{
  "model": "sound classifier",
  "dataset": "synthesized solo parts of chorales (CocoChorales)",
  "train_examples": 39062,
  "gain_aug_db": 6,
  "time_shift_ms": 50,
  "n_mels": 64,
  "hop_length": 320,
  "input": "log_mel",
  "spec_augment": true,
  "win_length": 400,
  "targets": ["instrument"],
  "num_classes": 13,
  "arch": "resmlp",
  "norm": "rmsnorm",
  "norm_position": "pre",
  "activation": "gelu",
  "mlp_ratio": 4,
  "layer_scale_init": 0.1,
  "parallel_block": false,
  "inner_norm": false,
  "moe": "top_k",
  "num_experts": 4,
  "moe_every": 2,
  "expert_mlp_ratio": 1,
  "experts_per_token": 2,
  "shared_expert": true,
  "patch_size": [8, 16],
  "layers": 10,
  "width": 256,
  "mixing": "cutmix",
  "loss": "binary_cross_entropy",
  "residual_init": "none",
  "optimizer": "muon",
  "muon_scale": "match_rms_adamw",
  "lr": 0.0025,
  "momentum": 0.9,
  "nesterov": true,
  "orthogonalizer": "newton_schulz_5",
  "adamw_lr_other_params": 0.003,
  "ema_decay": 0.995,
  "steps": 21700,
  "batch_size": 128,
  "epochs": 71.1,
  "lr_schedule": "cosine_restarts",
  "final_lr_fraction": 0,
  "warmup_steps": 430,
  "weight_decay": 0.1,
  "adamw_weight_decay_other_params": 0.01
}
Rows from block 7 of a small sound classifier, named by matrix and row number. Rows with one number within an expert belong to one neuron, the router's apart. Each number is 200 + 20 x the weight over its row's rms, rounded and kept within 0 to 999. All counts start at 0. After the name is the row's rms in percent of the matrix's.
Before each expert's rows are labels from the 100 clips, of 14976, where the router gives the expert most weight on average: "peak in band" is the frequency band that holds the peak; "strongest on" is what is common among them. Only what is clearly more common there than usual is listed. The data: synthesized solo parts of chorales (CocoChorales).
# router: router (model.blocks.7.mlp.router.weight, 4x256, trained with AdamW), inputs 86-171
# up: expert up (model.blocks.7.mlp.up, 4x256x256), inputs 86-171
# down: expert down (model.blocks.7.mlp.down, 4x256x256, transposed), outputs 86-171

# expert 3
peak in band: 0 to 250 Hz
strongest on: horn; note B4; note C5; note C#5
router.3,105,192,221,213,217,244,175,230,205,218,220,211,198,198,219,181,186,165,197,213,186,183,173,231,218,210,186,187,194,204,206,187,164,196,190,218,194,200,203,209,218,230,226,181,188,196,213,245,212,204,192,193,209,205,191,209,184,185,197,169,218,218,199,195,194,202,199,211,193,199,211,190,183,181,179,217,193,195,191,188,210,207,196,208,220,188,185
up.18,093,211,215,170,205,189,216,195,240,147,200,206,209,164,186,190,193,194,207,188,225,204,181,214,163,216,204,216,222,187,207,166,230,184,177,220,209,203,183,187,214,218,203,197,220,196,177,164,253,192,176,208,225,222,158,161,198,187,186,180,219,218,202,214,214,237,190,205,219,219,154,177,186,200,181,212,196,177,215,216,212,204,215,206,172,191,220
down.18,093,180,207,201,227,214,182,208,170,173,187,225,202,210,214,196,171,200,180,222,247,204,222,148,249,208,192,214,223,208,198,197,189,195,211,212,181,196,174,215,226,203,189,195,212,182,184,211,150,217,219,205,170,158,235,189,213,189,190,217,215,207,207,187,212,205,208,204,198,177,208,202,207,212,205,233,199,186,191,175,195,198,172,212,203,187,198
up.19,101,193,215,207,198,174,205,205,220,234,217,201,240,227,212,193,162,239,220,196,189,194,208,210,208,199,195,201,208,191,185,188,187,193,219,215,229,230,212,204,220,195,212,186,178,141,178,182,242,223,214,207,205,210,235,239,257,205,198,226,190,221,169,197,206,193,178,195,218,166,202,190,216,177,225,231,188,201,195,210,205,209,203,212,223,221,219
down.19,105,188,197,186,253,209,200,199,194,189,228,204,208,193,185,197,244,176,183,197,191,242,196,197,217,206,202,186,205,210,221,159,195,173,201,236,178,200,206,193,209,174,216,210,179,216,209,220,249,189,169,200,171,168,169,170,200,208,193,223,210,216,182,219,190,191,176,201,219,228,170,197,247,177,171,205,244,202,168,206,206,179,207,199,184,194,173
up.20,129,195,187,197,196,197,221,203,226,200,217,206,196,181,204,186,188,229,208,235,204,188,186,219,222,210,201,183,208,200,192,188,160,227,156,223,187,225,224,211,156,192,215,163,168,186,201,181,172,192,201,200,198,206,179,191,230,162,200,188,224,98,220,182,231,203,186,181,192,182,196,231,193,228,222,206,196,206,171,193,201,176,203,186,202,211,186
down.20,095,203,210,226,176,189,179,204,193,174,190,206,191,187,197,203,203,206,203,172,178,192,217,196,189,214,207,196,162,204,206,211,231,221,212,212,190,203,188,206,211,169,185,251,193,199,206,207,181,223,191,258,205,220,188,168,212,193,206,154,202,194,194,244,174,166,238,226,171,203,209,221,201,198,165,183,214,225,173,191,194,190,222,179,218,199,202
up.21,078,196,188,183,192,175,201,166,170,213,245,244,247,213,178,193,231,202,176,218,205,220,210,205,205,198,196,186,248,213,227,219,210,225,224,222,185,174,199,204,194,196,192,207,183,225,180,171,211,205,212,177,183,195,167,210,225,187,223,210,213,188,193,201,164,193,210,171,208,230,219,211,212,237,238,182,179,212,226,242,209,191,177,208,190,233,184
down.21,101,183,222,230,177,204,215,225,225,226,221,194,195,199,126,222,213,204,222,181,187,213,256,184,186,197,203,213,212,210,167,171,205,204,154,178,227,216,189,228,208,234,211,247,151,214,181,214,232,253,180,216,174,207,217,218,193,175,180,214,215,210,189,232,231,200,168,217,218,208,201,200,192,190,192,205,228,197,223,219,206,212,212,168,185,211,219
up.22,086,194,193,202,194,198,210,188,216,169,215,240,228,190,204,222,185,174,149,211,197,200,194,174,217,209,194,224,204,185,190,166,202,199,209,187,158,190,230,208,218,235,184,207,178,149,222,203,213,200,181,209,207,204,179,217,211,166,200,185,201,205,232,148,239,202,217,223,196,205,217,185,189,177,186,221,202,173,179,165,220,227,231,179,178,182,204
down.22,094,209,181,191,180,197,212,206,192,224,186,197,195,176,225,180,192,184,227,188,200,166,202,219,231,218,197,189,185,190,192,205,205,180,200,183,236,201,210,191,176,186,205,215,205,190,179,178,244,200,207,182,194,172,197,227,168,227,182,215,239,216,174,223,169,183,165,212,173,221,189,213,214,225,197,245,235,221,179,188,188,187,228,197,186,172,177
up.23,089,211,181,201,215,168,200,196,187,185,170,196,225,226,176,201,188,195,200,174,230,197,195,208,237,201,193,185,213,170,189,187,219,203,182,195,179,202,212,216,179,217,199,164,211,174,180,211,226,157,174,191,166,193,191,152,204,178,209,206,187,190,209,225,203,188,184,192,228,211,218,202,165,187,216,184,164,214,187,173,177,251,215,168,185,177,211
down.23,096,203,211,205,160,222,219,225,190,227,189,187,182,230,221,169,215,209,201,169,196,207,179,197,190,213,173,194,206,189,182,207,181,184,245,210,217,209,183,188,186,179,220,169,190,207,187,170,199,210,230,207,193,194,179,211,169,225,204,182,201,214,197,169,190,198,212,168,175,230,262,169,196,199,183,218,221,194,190,207,203,185,161,214,207,182,168
up.24,109,206,198,187,206,203,174,184,198,200,184,179,209,205,194,186,180,248,215,224,213,190,198,210,215,197,210,215,217,197,202,188,214,190,182,200,231,206,169,219,177,229,204,215,204,198,200,195,210,175,182,215,192,199,229,201,242,208,198,190,209,221,167,203,227,217,210,191,201,160,176,203,227,175,184,226,190,210,190,197,176,222,201,190,173,184,191
down.24,106,201,234,213,195,220,191,216,199,166,200,185,248,219,201,179,208,192,186,213,189,229,215,179,204,223,240,198,219,209,209,214,192,183,200,195,197,187,203,204,189,206,205,215,212,195,185,214,227,206,186,186,231,173,232,163,229,224,237,228,191,190,172,171,215,244,190,188,240,165,183,187,198,195,190,186,189,203,217,212,207,187,214,196,202,214,204
up.25,120,181,247,180,188,171,224,191,208,208,146,197,222,182,200,197,217,192,206,182,214,169,199,196,217,144,199,221,223,214,204,221,178,238,218,158,226,195,224,185,196,224,205,229,203,206,199,197,214,190,168,221,200,177,227,153,189,180,206,198,200,185,194,208,205,192,205,218,153,192,196,190,196,198,214,183,204,160,189,179,193,214,211,184,229,171,197
down.25,116,191,215,190,189,214,211,224,192,226,203,191,177,193,233,202,232,172,214,199,204,201,168,226,196,204,220,202,179,212,207,170,209,242,209,182,197,178,184,209,176,157,182,187,210,222,164,208,140,217,163,211,203,176,210,130,200,202,199,245,209,211,227,203,198,193,200,197,185,196,212,178,208,210,191,210,236,212,216,210,219,192,213,219,181,208,173

# expert 0
peak in band: 2000 to 4000 Hz
strongest on: trumpet; note E5; note D5; note G5
router.0,098,203,167,197,167,217,219,200,203,194,136,222,208,158,173,197,188,218,221,200,226,148,200,211,186,182,206,177,214,179,216,247,206,210,191,181,219,219,191,173,215,158,185,254,205,195,190,181,194,180,180,196,216,178,148,227,180,235,196,215,206,186,202,184,184,180,177,182,190,211,180,205,178,215,206,158,194,179,184,155,194,210,195,180,188,196,209
up.18,093,202,197,177,171,196,212,193,195,186,210,226,176,186,197,221,203,186,183,194,177,166,227,191,220,204,196,196,224,212,219,233,221,199,218,210,166,159,193,178,223,222,193,230,233,216,212,201,180,161,190,216,198,177,212,201,216,204,165,237,221,192,236,186,209,190,186,178,212,200,171,213,225,211,205,166,193,211,252,251,193,169,187,192,243,205,186
down.18,103,201,232,210,193,187,200,211,207,230,222,174,200,179,226,169,214,193,202,197,224,224,191,151,174,205,205,195,162,192,165,170,190,192,196,191,181,208,160,182,205,177,172,188,230,197,185,213,190,184,226,208,212,182,189,201,170,174,212,236,227,180,219,199,194,174,198,214,217,208,191,205,216,206,232,198,178,200,207,195,207,213,220,216,187,205,205
up.19,103,185,186,194,218,188,193,181,204,201,224,228,197,200,204,222,233,208,214,213,202,207,207,191,245,211,197,197,206,196,208,197,175,195,187,198,198,193,181,178,227,217,232,193,235,215,160,192,197,146,187,233,201,221,210,214,245,206,226,214,216,181,209,197,223,240,191,196,204,236,192,155,217,227,212,169,215,227,212,191,207,214,196,191,223,204,188
down.19,103,197,200,208,158,184,196,183,200,217,225,196,199,208,178,200,175,217,192,204,190,217,196,170,182,191,219,202,229,218,204,212,172,204,208,215,189,160,210,211,207,197,197,191,203,202,177,197,166,211,236,208,184,163,202,162,191,152,221,191,211,190,210,189,184,213,200,165,193,202,187,175,232,192,223,204,219,194,193,166,207,205,196,197,178,199,209
up.20,085,222,211,177,194,192,196,210,220,183,209,205,233,238,173,199,230,162,166,209,181,214,219,224,191,176,197,183,207,197,207,203,224,228,213,190,203,154,178,189,196,198,184,195,188,187,216,208,181,187,187,171,170,194,207,202,227,187,182,189,218,205,229,182,223,202,182,184,229,213,220,195,184,210,203,202,196,195,176,250,208,218,206,191,183,206,221
down.20,095,180,188,194,190,174,238,218,222,215,176,206,185,189,216,200,195,186,205,203,208,203,184,179,197,223,213,200,213,200,180,199,178,196,190,216,190,230,226,167,196,205,215,190,206,218,175,208,184,224,172,219,235,202,211,218,176,218,213,216,250,214,198,214,149,191,220,188,153,203,202,179,195,186,223,199,179,208,209,214,233,206,152,198,224,204,223
up.21,096,204,195,153,219,172,160,224,181,172,207,216,227,202,236,201,174,223,204,200,185,197,200,206,224,170,191,207,187,194,166,179,161,162,209,199,204,215,228,182,226,168,155,205,177,188,175,220,209,203,204,213,176,194,208,173,205,156,196,202,153,194,212,216,176,213,217,224,217,203,187,199,200,223,220,176,221,203,214,201,201,205,181,192,196,222,213
down.21,095,185,218,226,197,211,209,202,195,186,219,193,223,187,225,191,217,214,195,197,136,212,219,172,170,210,195,224,207,203,223,208,178,197,160,240,190,208,214,203,192,219,175,194,208,214,224,203,216,202,211,174,188,200,208,233,191,224,254,172,212,205,210,232,196,212,201,188,194,185,197,182,210,206,204,203,170,208,181,236,186,196,192,189,194,189,164
up.22,099,189,181,221,181,214,178,218,212,187,210,232,183,209,182,240,198,195,200,178,189,194,191,195,176,184,206,193,207,202,215,183,205,181,259,216,174,151,208,224,201,190,213,212,218,202,183,203,201,235,246,182,198,226,196,221,216,209,223,183,214,205,229,170,190,228,212,205,235,158,199,213,177,153,193,212,208,177,222,160,179,196,211,201,205,195,165
down.22,105,187,199,241,227,225,224,231,205,193,221,190,169,198,199,193,159,230,219,213,192,214,193,210,222,223,185,226,188,199,214,247,206,218,188,182,184,188,215,227,204,185,207,189,188,217,171,207,217,158,230,188,218,192,201,210,191,191,181,190,197,224,161,169,227,191,206,229,195,232,185,158,202,229,234,167,191,198,177,193,183,212,218,208,189,208,223
up.23,100,187,220,193,165,196,165,208,152,211,232,221,195,182,198,180,187,207,176,203,198,194,209,189,194,196,202,214,178,179,219,198,215,195,213,209,206,187,183,227,211,223,177,221,188,228,204,220,197,228,227,217,204,223,211,184,211,186,176,229,212,222,234,237,208,205,208,194,208,168,212,192,223,203,209,161,182,206,211,231,229,163,169,227,223,197,176
down.23,098,203,186,202,188,200,218,186,203,189,178,171,227,189,138,204,194,175,179,202,155,175,184,184,200,198,195,259,205,228,180,200,168,255,200,185,171,210,216,206,200,187,205,180,211,210,192,188,214,195,193,194,199,217,234,205,177,198,221,214,199,182,195,217,216,200,217,179,187,208,165,216,175,176,202,200,220,187,222,186,203,213,186,207,212,217,192
up.24,109,223,175,216,190,187,227,196,231,190,176,189,186,205,234,177,182,226,207,189,216,202,187,216,192,179,201,184,246,207,182,198,184,190,193,187,237,218,167,184,216,205,216,192,186,227,192,153,216,192,189,178,187,201,182,207,236,215,184,202,201,202,212,198,215,194,216,203,156,208,229,187,205,174,194,210,190,188,174,181,217,211,223,218,209,207,210
down.24,104,187,160,203,218,194,214,191,202,179,213,197,193,219,144,213,212,190,183,219,173,230,205,184,206,194,173,209,154,171,202,238,224,196,208,201,155,172,210,223,179,191,204,200,202,191,197,184,197,236,230,181,243,197,194,172,221,205,178,258,197,192,194,189,204,195,196,177,214,214,194,206,201,218,185,197,219,222,217,211,227,191,186,165,209,207,193
up.25,092,187,184,176,169,178,198,210,204,209,202,155,242,199,200,235,218,195,219,178,224,223,162,192,209,179,196,223,189,175,204,211,203,190,201,194,120,197,198,190,167,222,189,219,218,210,195,193,202,151,155,200,207,190,194,224,195,148,198,231,206,189,182,215,218,200,178,191,207,248,204,176,227,194,185,213,205,211,178,188,194,174,189,211,192,195,219
down.25,095,211,191,200,216,184,194,194,219,199,199,216,163,154,217,191,197,192,209,191,162,182,244,166,185,212,218,178,178,184,190,188,175,222,181,168,203,188,206,192,201,247,178,183,195,179,180,204,208,190,246,199,181,173,220,165,199,197,187,191,216,216,204,181,185,168,208,163,172,165,208,176,197,217,216,174,222,230,212,223,231,206,219,203,221,200,155

# expert 2
peak in band: 2000 to 4000 Hz
strongest on: note A#4; violin; oboe; note B4
router.2,100,223,208,217,205,193,209,196,195,192,221,211,204,249,230,235,240,239,201,163,224,237,210,183,207,193,227,223,192,208,215,197,244,231,220,188,202,201,212,206,201,202,218,206,209,221,202,181,206,226,210,218,218,188,239,186,223,204,198,211,220,197,192,214,210,209,211,221,200,217,194,208,238,212,219,188,197,207,241,238,201,189,226,186,209,210,222
up.18,097,196,195,186,193,189,206,207,209,180,212,173,194,197,220,215,172,166,176,198,183,199,208,182,199,209,164,187,209,184,203,211,188,181,209,219,189,198,221,250,216,199,198,226,190,204,216,262,190,190,241,222,153,218,212,185,170,189,186,237,184,166,217,194,249,224,175,195,230,194,212,213,201,168,199,178,169,215,203,258,205,216,210,164,225,167,216
down.18,096,219,220,220,213,188,221,223,207,180,171,163,219,212,186,191,202,210,210,192,201,207,261,201,196,235,210,202,174,184,159,178,189,230,200,218,211,208,174,194,204,217,213,198,171,197,192,215,216,254,172,176,216,203,219,257,170,174,183,203,178,211,173,214,214,206,231,206,185,217,195,188,200,237,155,231,214,200,211,222,206,197,202,226,192,186,211
up.19,116,188,205,173,158,173,227,192,176,199,191,226,180,227,192,180,188,235,185,160,188,200,202,183,224,191,239,217,218,227,191,174,215,174,195,203,189,201,238,187,192,185,195,208,220,214,208,224,164,208,228,203,193,211,191,224,206,174,197,166,178,210,181,203,216,225,207,209,191,203,209,205,219,199,213,195,193,216,209,175,166,170,183,199,156,172,190
down.19,097,189,172,218,210,220,177,184,241,185,229,209,170,203,199,237,193,174,186,221,220,195,200,142,196,217,155,202,178,182,183,217,217,221,231,188,224,182,179,212,230,189,216,212,214,187,206,200,225,196,178,181,175,180,222,213,197,244,208,222,192,170,194,234,193,181,181,179,211,225,193,213,211,203,180,210,174,199,193,228,181,190,198,171,230,190,215
up.20,092,229,204,175,205,188,153,194,195,239,204,209,157,180,204,171,190,175,182,196,233,193,237,210,196,209,229,195,208,185,180,195,182,177,165,207,210,198,191,170,181,179,195,210,204,172,184,206,198,206,198,211,181,200,219,177,226,214,230,176,196,193,165,207,196,199,206,214,177,179,241,169,205,188,191,164,194,207,201,184,210,190,235,221,221,212,207
down.20,093,225,219,237,225,163,212,203,203,228,212,206,207,195,200,207,217,233,217,172,180,205,169,200,215,194,180,196,186,200,172,196,224,192,200,192,188,186,217,230,185,217,172,190,202,205,187,182,196,238,175,207,208,180,196,205,246,158,213,207,198,196,235,196,226,223,221,226,222,200,187,197,212,216,223,217,242,204,190,181,226,174,188,212,207,203,176
up.21,100,186,179,201,223,195,197,197,201,217,211,204,215,179,192,209,192,188,179,204,185,189,181,181,229,175,159,198,234,218,164,207,187,211,186,223,219,184,182,210,220,213,182,170,214,194,198,215,191,219,204,201,190,248,243,195,159,229,185,201,220,214,215,245,181,203,187,182,237,217,235,190,203,217,195,181,192,199,215,186,195,214,206,226,199,205,212
down.21,096,186,206,176,208,223,225,204,192,227,178,162,195,186,197,172,193,207,215,183,206,217,225,203,206,223,206,199,163,200,203,233,176,212,215,213,191,179,203,190,190,193,212,228,186,210,215,207,163,200,191,184,206,172,201,164,205,166,198,220,185,188,203,211,232,215,216,191,223,197,178,212,191,182,182,130,192,214,190,223,201,197,202,217,202,206,204
up.22,094,170,151,202,175,166,222,218,178,193,216,222,181,224,201,228,190,208,150,192,204,212,234,239,236,198,199,181,190,216,185,201,190,194,166,231,199,224,147,196,192,202,196,180,229,202,194,160,210,205,202,193,202,212,196,190,205,208,183,210,199,215,203,174,209,184,241,158,193,179,178,218,180,193,220,189,206,236,180,191,221,216,212,244,192,173,179
down.22,090,177,230,190,210,194,215,190,205,221,189,177,204,233,220,201,215,197,207,200,227,150,191,182,175,180,213,199,210,207,233,199,178,173,219,217,221,191,226,173,211,210,169,159,189,218,184,188,206,180,190,214,208,212,217,219,198,152,206,207,176,205,215,216,247,191,179,196,175,193,210,203,222,194,161,187,186,145,208,207,255,167,173,220,229,207,210
up.23,100,172,219,177,176,182,228,211,197,205,202,232,231,178,218,219,208,206,186,236,205,205,230,215,213,212,197,221,222,207,173,194,178,176,202,186,164,179,237,190,199,190,183,170,195,214,210,178,201,217,234,190,184,188,239,186,218,196,149,193,211,212,223,216,212,201,201,215,196,170,201,196,193,190,205,187,205,215,199,193,159,191,217,196,210,222,205
down.23,108,194,215,204,228,217,170,201,201,154,196,181,209,220,187,233,162,206,191,195,206,211,195,195,187,231,220,169,191,161,221,207,198,185,235,175,167,257,183,188,224,198,197,199,171,158,179,186,191,194,170,172,196,217,171,223,156,242,177,231,203,170,198,233,220,202,187,206,238,199,190,181,236,228,190,199,200,207,189,192,234,182,177,184,182,197,197
up.24,106,213,196,202,195,211,166,226,168,188,184,192,214,219,192,201,182,150,214,219,178,180,182,225,200,198,208,209,206,189,208,210,185,200,219,215,208,231,198,188,224,237,231,226,192,220,191,197,209,234,224,213,173,179,127,239,218,177,192,181,227,180,226,193,200,243,189,181,219,179,163,178,202,240,214,226,246,210,216,219,208,187,214,205,199,201,196
down.24,103,170,175,229,215,226,228,208,208,176,227,211,237,217,206,198,199,191,195,201,161,221,221,220,201,233,193,192,172,202,221,195,208,198,217,186,218,232,227,238,239,218,206,217,201,250,223,179,183,196,227,222,192,224,263,204,163,205,185,212,203,190,180,203,235,183,206,218,202,225,210,228,246,187,180,196,178,179,213,171,193,223,158,170,239,200,191
up.25,105,210,200,212,162,230,211,198,213,190,199,196,230,223,211,210,219,175,204,194,179,184,182,205,245,174,159,217,190,194,219,237,186,209,194,203,188,185,157,183,231,215,167,199,200,189,198,219,178,213,208,212,244,184,195,229,202,204,187,188,222,226,227,238,178,205,184,182,204,223,184,225,207,217,219,181,244,219,218,196,196,210,220,190,191,169,226
down.25,112,209,190,161,174,254,198,213,225,228,157,182,204,192,161,220,212,199,161,192,198,184,181,227,184,185,204,195,194,196,181,247,198,197,219,195,184,181,223,167,168,217,215,199,173,185,198,202,244,211,181,238,202,187,231,180,205,216,206,188,214,216,219,180,218,224,211,200,195,187,231,227,231,170,194,223,200,196,179,198,191,200,173,195,214,225,198

# expert 1
peak in band: 0 to 250 Hz
strongest on: cello; note G#3; note F#3; note A#3
router.1,096,175,204,180,200,141,189,172,186,206,218,154,185,180,186,187,177,177,181,219,181,236,209,167,180,200,184,205,197,209,165,180,192,176,193,200,202,180,201,196,159,191,178,183,211,188,188,197,180,187,210,196,168,214,224,183,215,186,194,205,160,201,198,202,202,204,218,189,215,151,199,202,208,200,183,228,214,212,186,208,179,189,181,217,174,218,191
up.18,100,216,234,183,176,227,218,231,210,211,218,199,225,183,214,211,227,198,159,168,218,163,195,201,185,182,178,221,208,211,149,195,194,184,198,190,181,220,197,177,210,181,197,204,213,234,196,204,180,207,204,228,209,190,175,207,206,202,212,231,168,206,160,195,223,207,193,187,199,186,221,182,188,213,187,218,193,202,209,199,180,192,172,186,167,197,194
down.18,103,208,192,215,170,199,215,168,191,185,191,218,213,194,176,197,190,209,256,196,205,206,198,217,217,210,191,199,189,210,244,175,181,232,221,205,194,200,210,206,173,193,192,186,192,203,206,194,192,202,210,160,238,187,206,213,178,189,170,165,237,216,224,170,217,215,202,204,175,199,176,206,200,189,172,190,202,178,202,214,192,214,182,226,203,188,193
up.19,101,185,188,195,196,184,195,199,193,213,220,192,187,184,170,200,232,207,196,177,191,184,216,173,224,208,213,220,219,174,179,218,209,185,206,220,211,185,186,198,233,182,203,232,208,194,230,223,201,206,190,187,220,230,216,217,201,224,176,200,178,206,191,221,220,197,163,202,200,180,209,204,194,177,216,250,181,164,181,188,194,216,182,212,203,188,202
down.19,104,209,201,192,192,221,181,195,157,189,222,186,225,177,156,174,195,205,231,196,186,212,204,215,176,193,179,170,174,214,186,199,233,180,205,212,210,204,201,232,239,211,177,215,217,197,134,203,217,186,221,172,180,185,217,207,210,192,202,208,188,202,222,215,206,193,209,239,192,201,191,169,222,184,163,213,207,217,212,190,210,196,200,169,218,207,188
up.20,104,206,224,214,193,214,157,206,222,252,185,195,206,208,220,227,198,219,190,181,221,207,220,224,215,193,203,201,231,182,211,219,186,229,216,201,208,221,160,200,196,216,216,225,214,219,189,198,167,181,224,207,221,173,179,210,238,224,257,212,198,196,172,220,228,213,198,220,197,207,218,191,167,205,197,210,250,214,238,191,226,213,225,206,241,205,197
down.20,095,227,239,173,211,236,217,174,205,190,200,209,194,213,218,175,213,162,214,259,180,194,195,212,201,179,188,182,164,199,207,193,160,175,153,214,207,199,194,168,213,226,197,185,218,184,202,175,205,237,220,179,235,209,205,205,168,161,176,215,236,192,190,176,223,198,188,181,219,193,174,189,189,204,222,212,162,163,203,195,180,173,203,220,207,201,180
up.21,107,190,227,213,208,171,217,212,202,205,193,163,177,177,216,228,203,219,188,181,214,189,200,191,184,191,188,221,205,201,220,225,209,197,230,177,221,219,203,195,217,177,207,174,192,165,175,202,238,236,169,198,240,228,188,214,186,170,257,200,215,216,191,187,192,199,220,199,187,215,246,197,185,189,228,157,221,221,202,187,214,195,198,228,168,227,190
down.21,103,209,182,171,180,232,208,193,218,214,213,205,201,177,194,229,241,177,196,229,179,177,186,178,208,195,209,167,166,183,196,182,211,184,238,192,167,175,185,191,184,218,197,234,205,236,233,177,198,190,190,220,206,221,197,172,235,221,204,236,181,176,181,223,177,184,215,201,209,169,216,236,207,231,195,225,192,193,219,190,203,205,197,223,207,215,199
up.22,109,217,213,207,164,216,231,246,190,200,221,215,204,203,190,210,183,171,237,237,187,201,170,232,215,192,183,200,195,207,174,202,181,198,178,238,175,172,224,185,185,215,186,213,225,208,194,186,206,221,179,199,187,206,172,220,199,209,232,200,194,212,172,205,234,187,187,178,195,163,227,178,211,173,146,223,219,184,187,230,206,220,209,218,201,160,186
down.22,101,208,218,207,248,160,236,193,161,223,182,199,179,235,154,210,225,232,176,167,221,182,214,229,193,181,203,194,192,201,207,182,222,192,215,160,205,191,205,185,192,153,218,174,194,195,205,193,182,203,185,179,203,199,201,159,225,238,223,192,186,183,203,242,219,202,184,207,196,178,214,206,137,203,181,204,184,188,180,182,185,151,203,203,211,219,222
up.23,086,193,205,204,199,192,222,219,209,185,194,227,188,214,167,200,206,173,173,208,192,207,170,218,244,196,208,174,156,182,186,186,178,223,201,206,194,192,210,186,221,244,178,190,220,181,226,189,220,172,173,192,225,191,195,189,206,198,183,188,210,203,201,215,202,232,213,222,200,156,187,251,191,138,222,193,214,226,193,170,214,243,208,170,187,221,180
down.23,080,225,222,198,219,204,205,197,151,184,179,164,211,217,234,202,197,212,155,174,216,166,217,185,180,197,182,176,237,192,176,217,210,218,205,186,177,196,221,205,176,190,188,198,225,188,188,201,233,217,214,175,185,179,212,231,196,220,192,244,141,203,195,187,215,197,175,180,196,226,216,155,185,211,199,183,227,194,196,195,186,171,227,170,177,206,210
up.24,086,213,196,184,204,181,200,169,233,196,177,230,185,201,213,157,233,218,198,188,173,225,206,203,177,162,172,188,227,208,170,218,177,168,191,212,215,203,188,215,210,165,210,189,218,224,231,195,196,181,215,203,173,230,193,186,159,202,197,196,165,167,180,195,185,185,214,240,191,221,183,215,189,217,176,191,241,236,211,193,182,202,181,197,212,194,216
down.24,099,184,194,203,200,212,169,206,166,189,215,219,216,173,196,216,184,203,221,166,186,224,224,173,194,235,194,204,196,204,208,205,222,195,220,196,204,199,219,217,185,223,217,205,185,161,206,217,196,229,213,185,188,204,202,204,196,180,183,179,214,184,232,195,197,186,159,181,172,226,213,211,181,191,184,205,188,172,197,201,192,209,204,198,160,177,168
up.25,086,200,193,182,180,167,221,213,192,175,203,215,163,190,163,182,219,205,224,222,172,178,223,207,215,191,227,230,208,181,204,199,195,212,179,218,200,187,179,172,191,187,222,164,185,192,213,186,217,212,184,164,182,204,219,184,214,204,168,211,172,176,173,169,240,192,216,169,161,200,220,201,223,204,206,203,189,216,224,190,227,204,194,229,190,206,243
down.25,100,181,202,205,184,161,144,225,192,197,173,173,217,201,212,165,154,180,156,193,213,197,208,170,192,193,188,201,172,214,173,199,196,191,177,191,211,184,218,214,204,221,204,188,174,204,185,198,218,226,216,256,218,203,198,224,239,196,214,190,199,213,216,195,212,178,218,230,170,217,202,187,180,178,185,206,196,193,174,188,203,209,198,185,214,207,193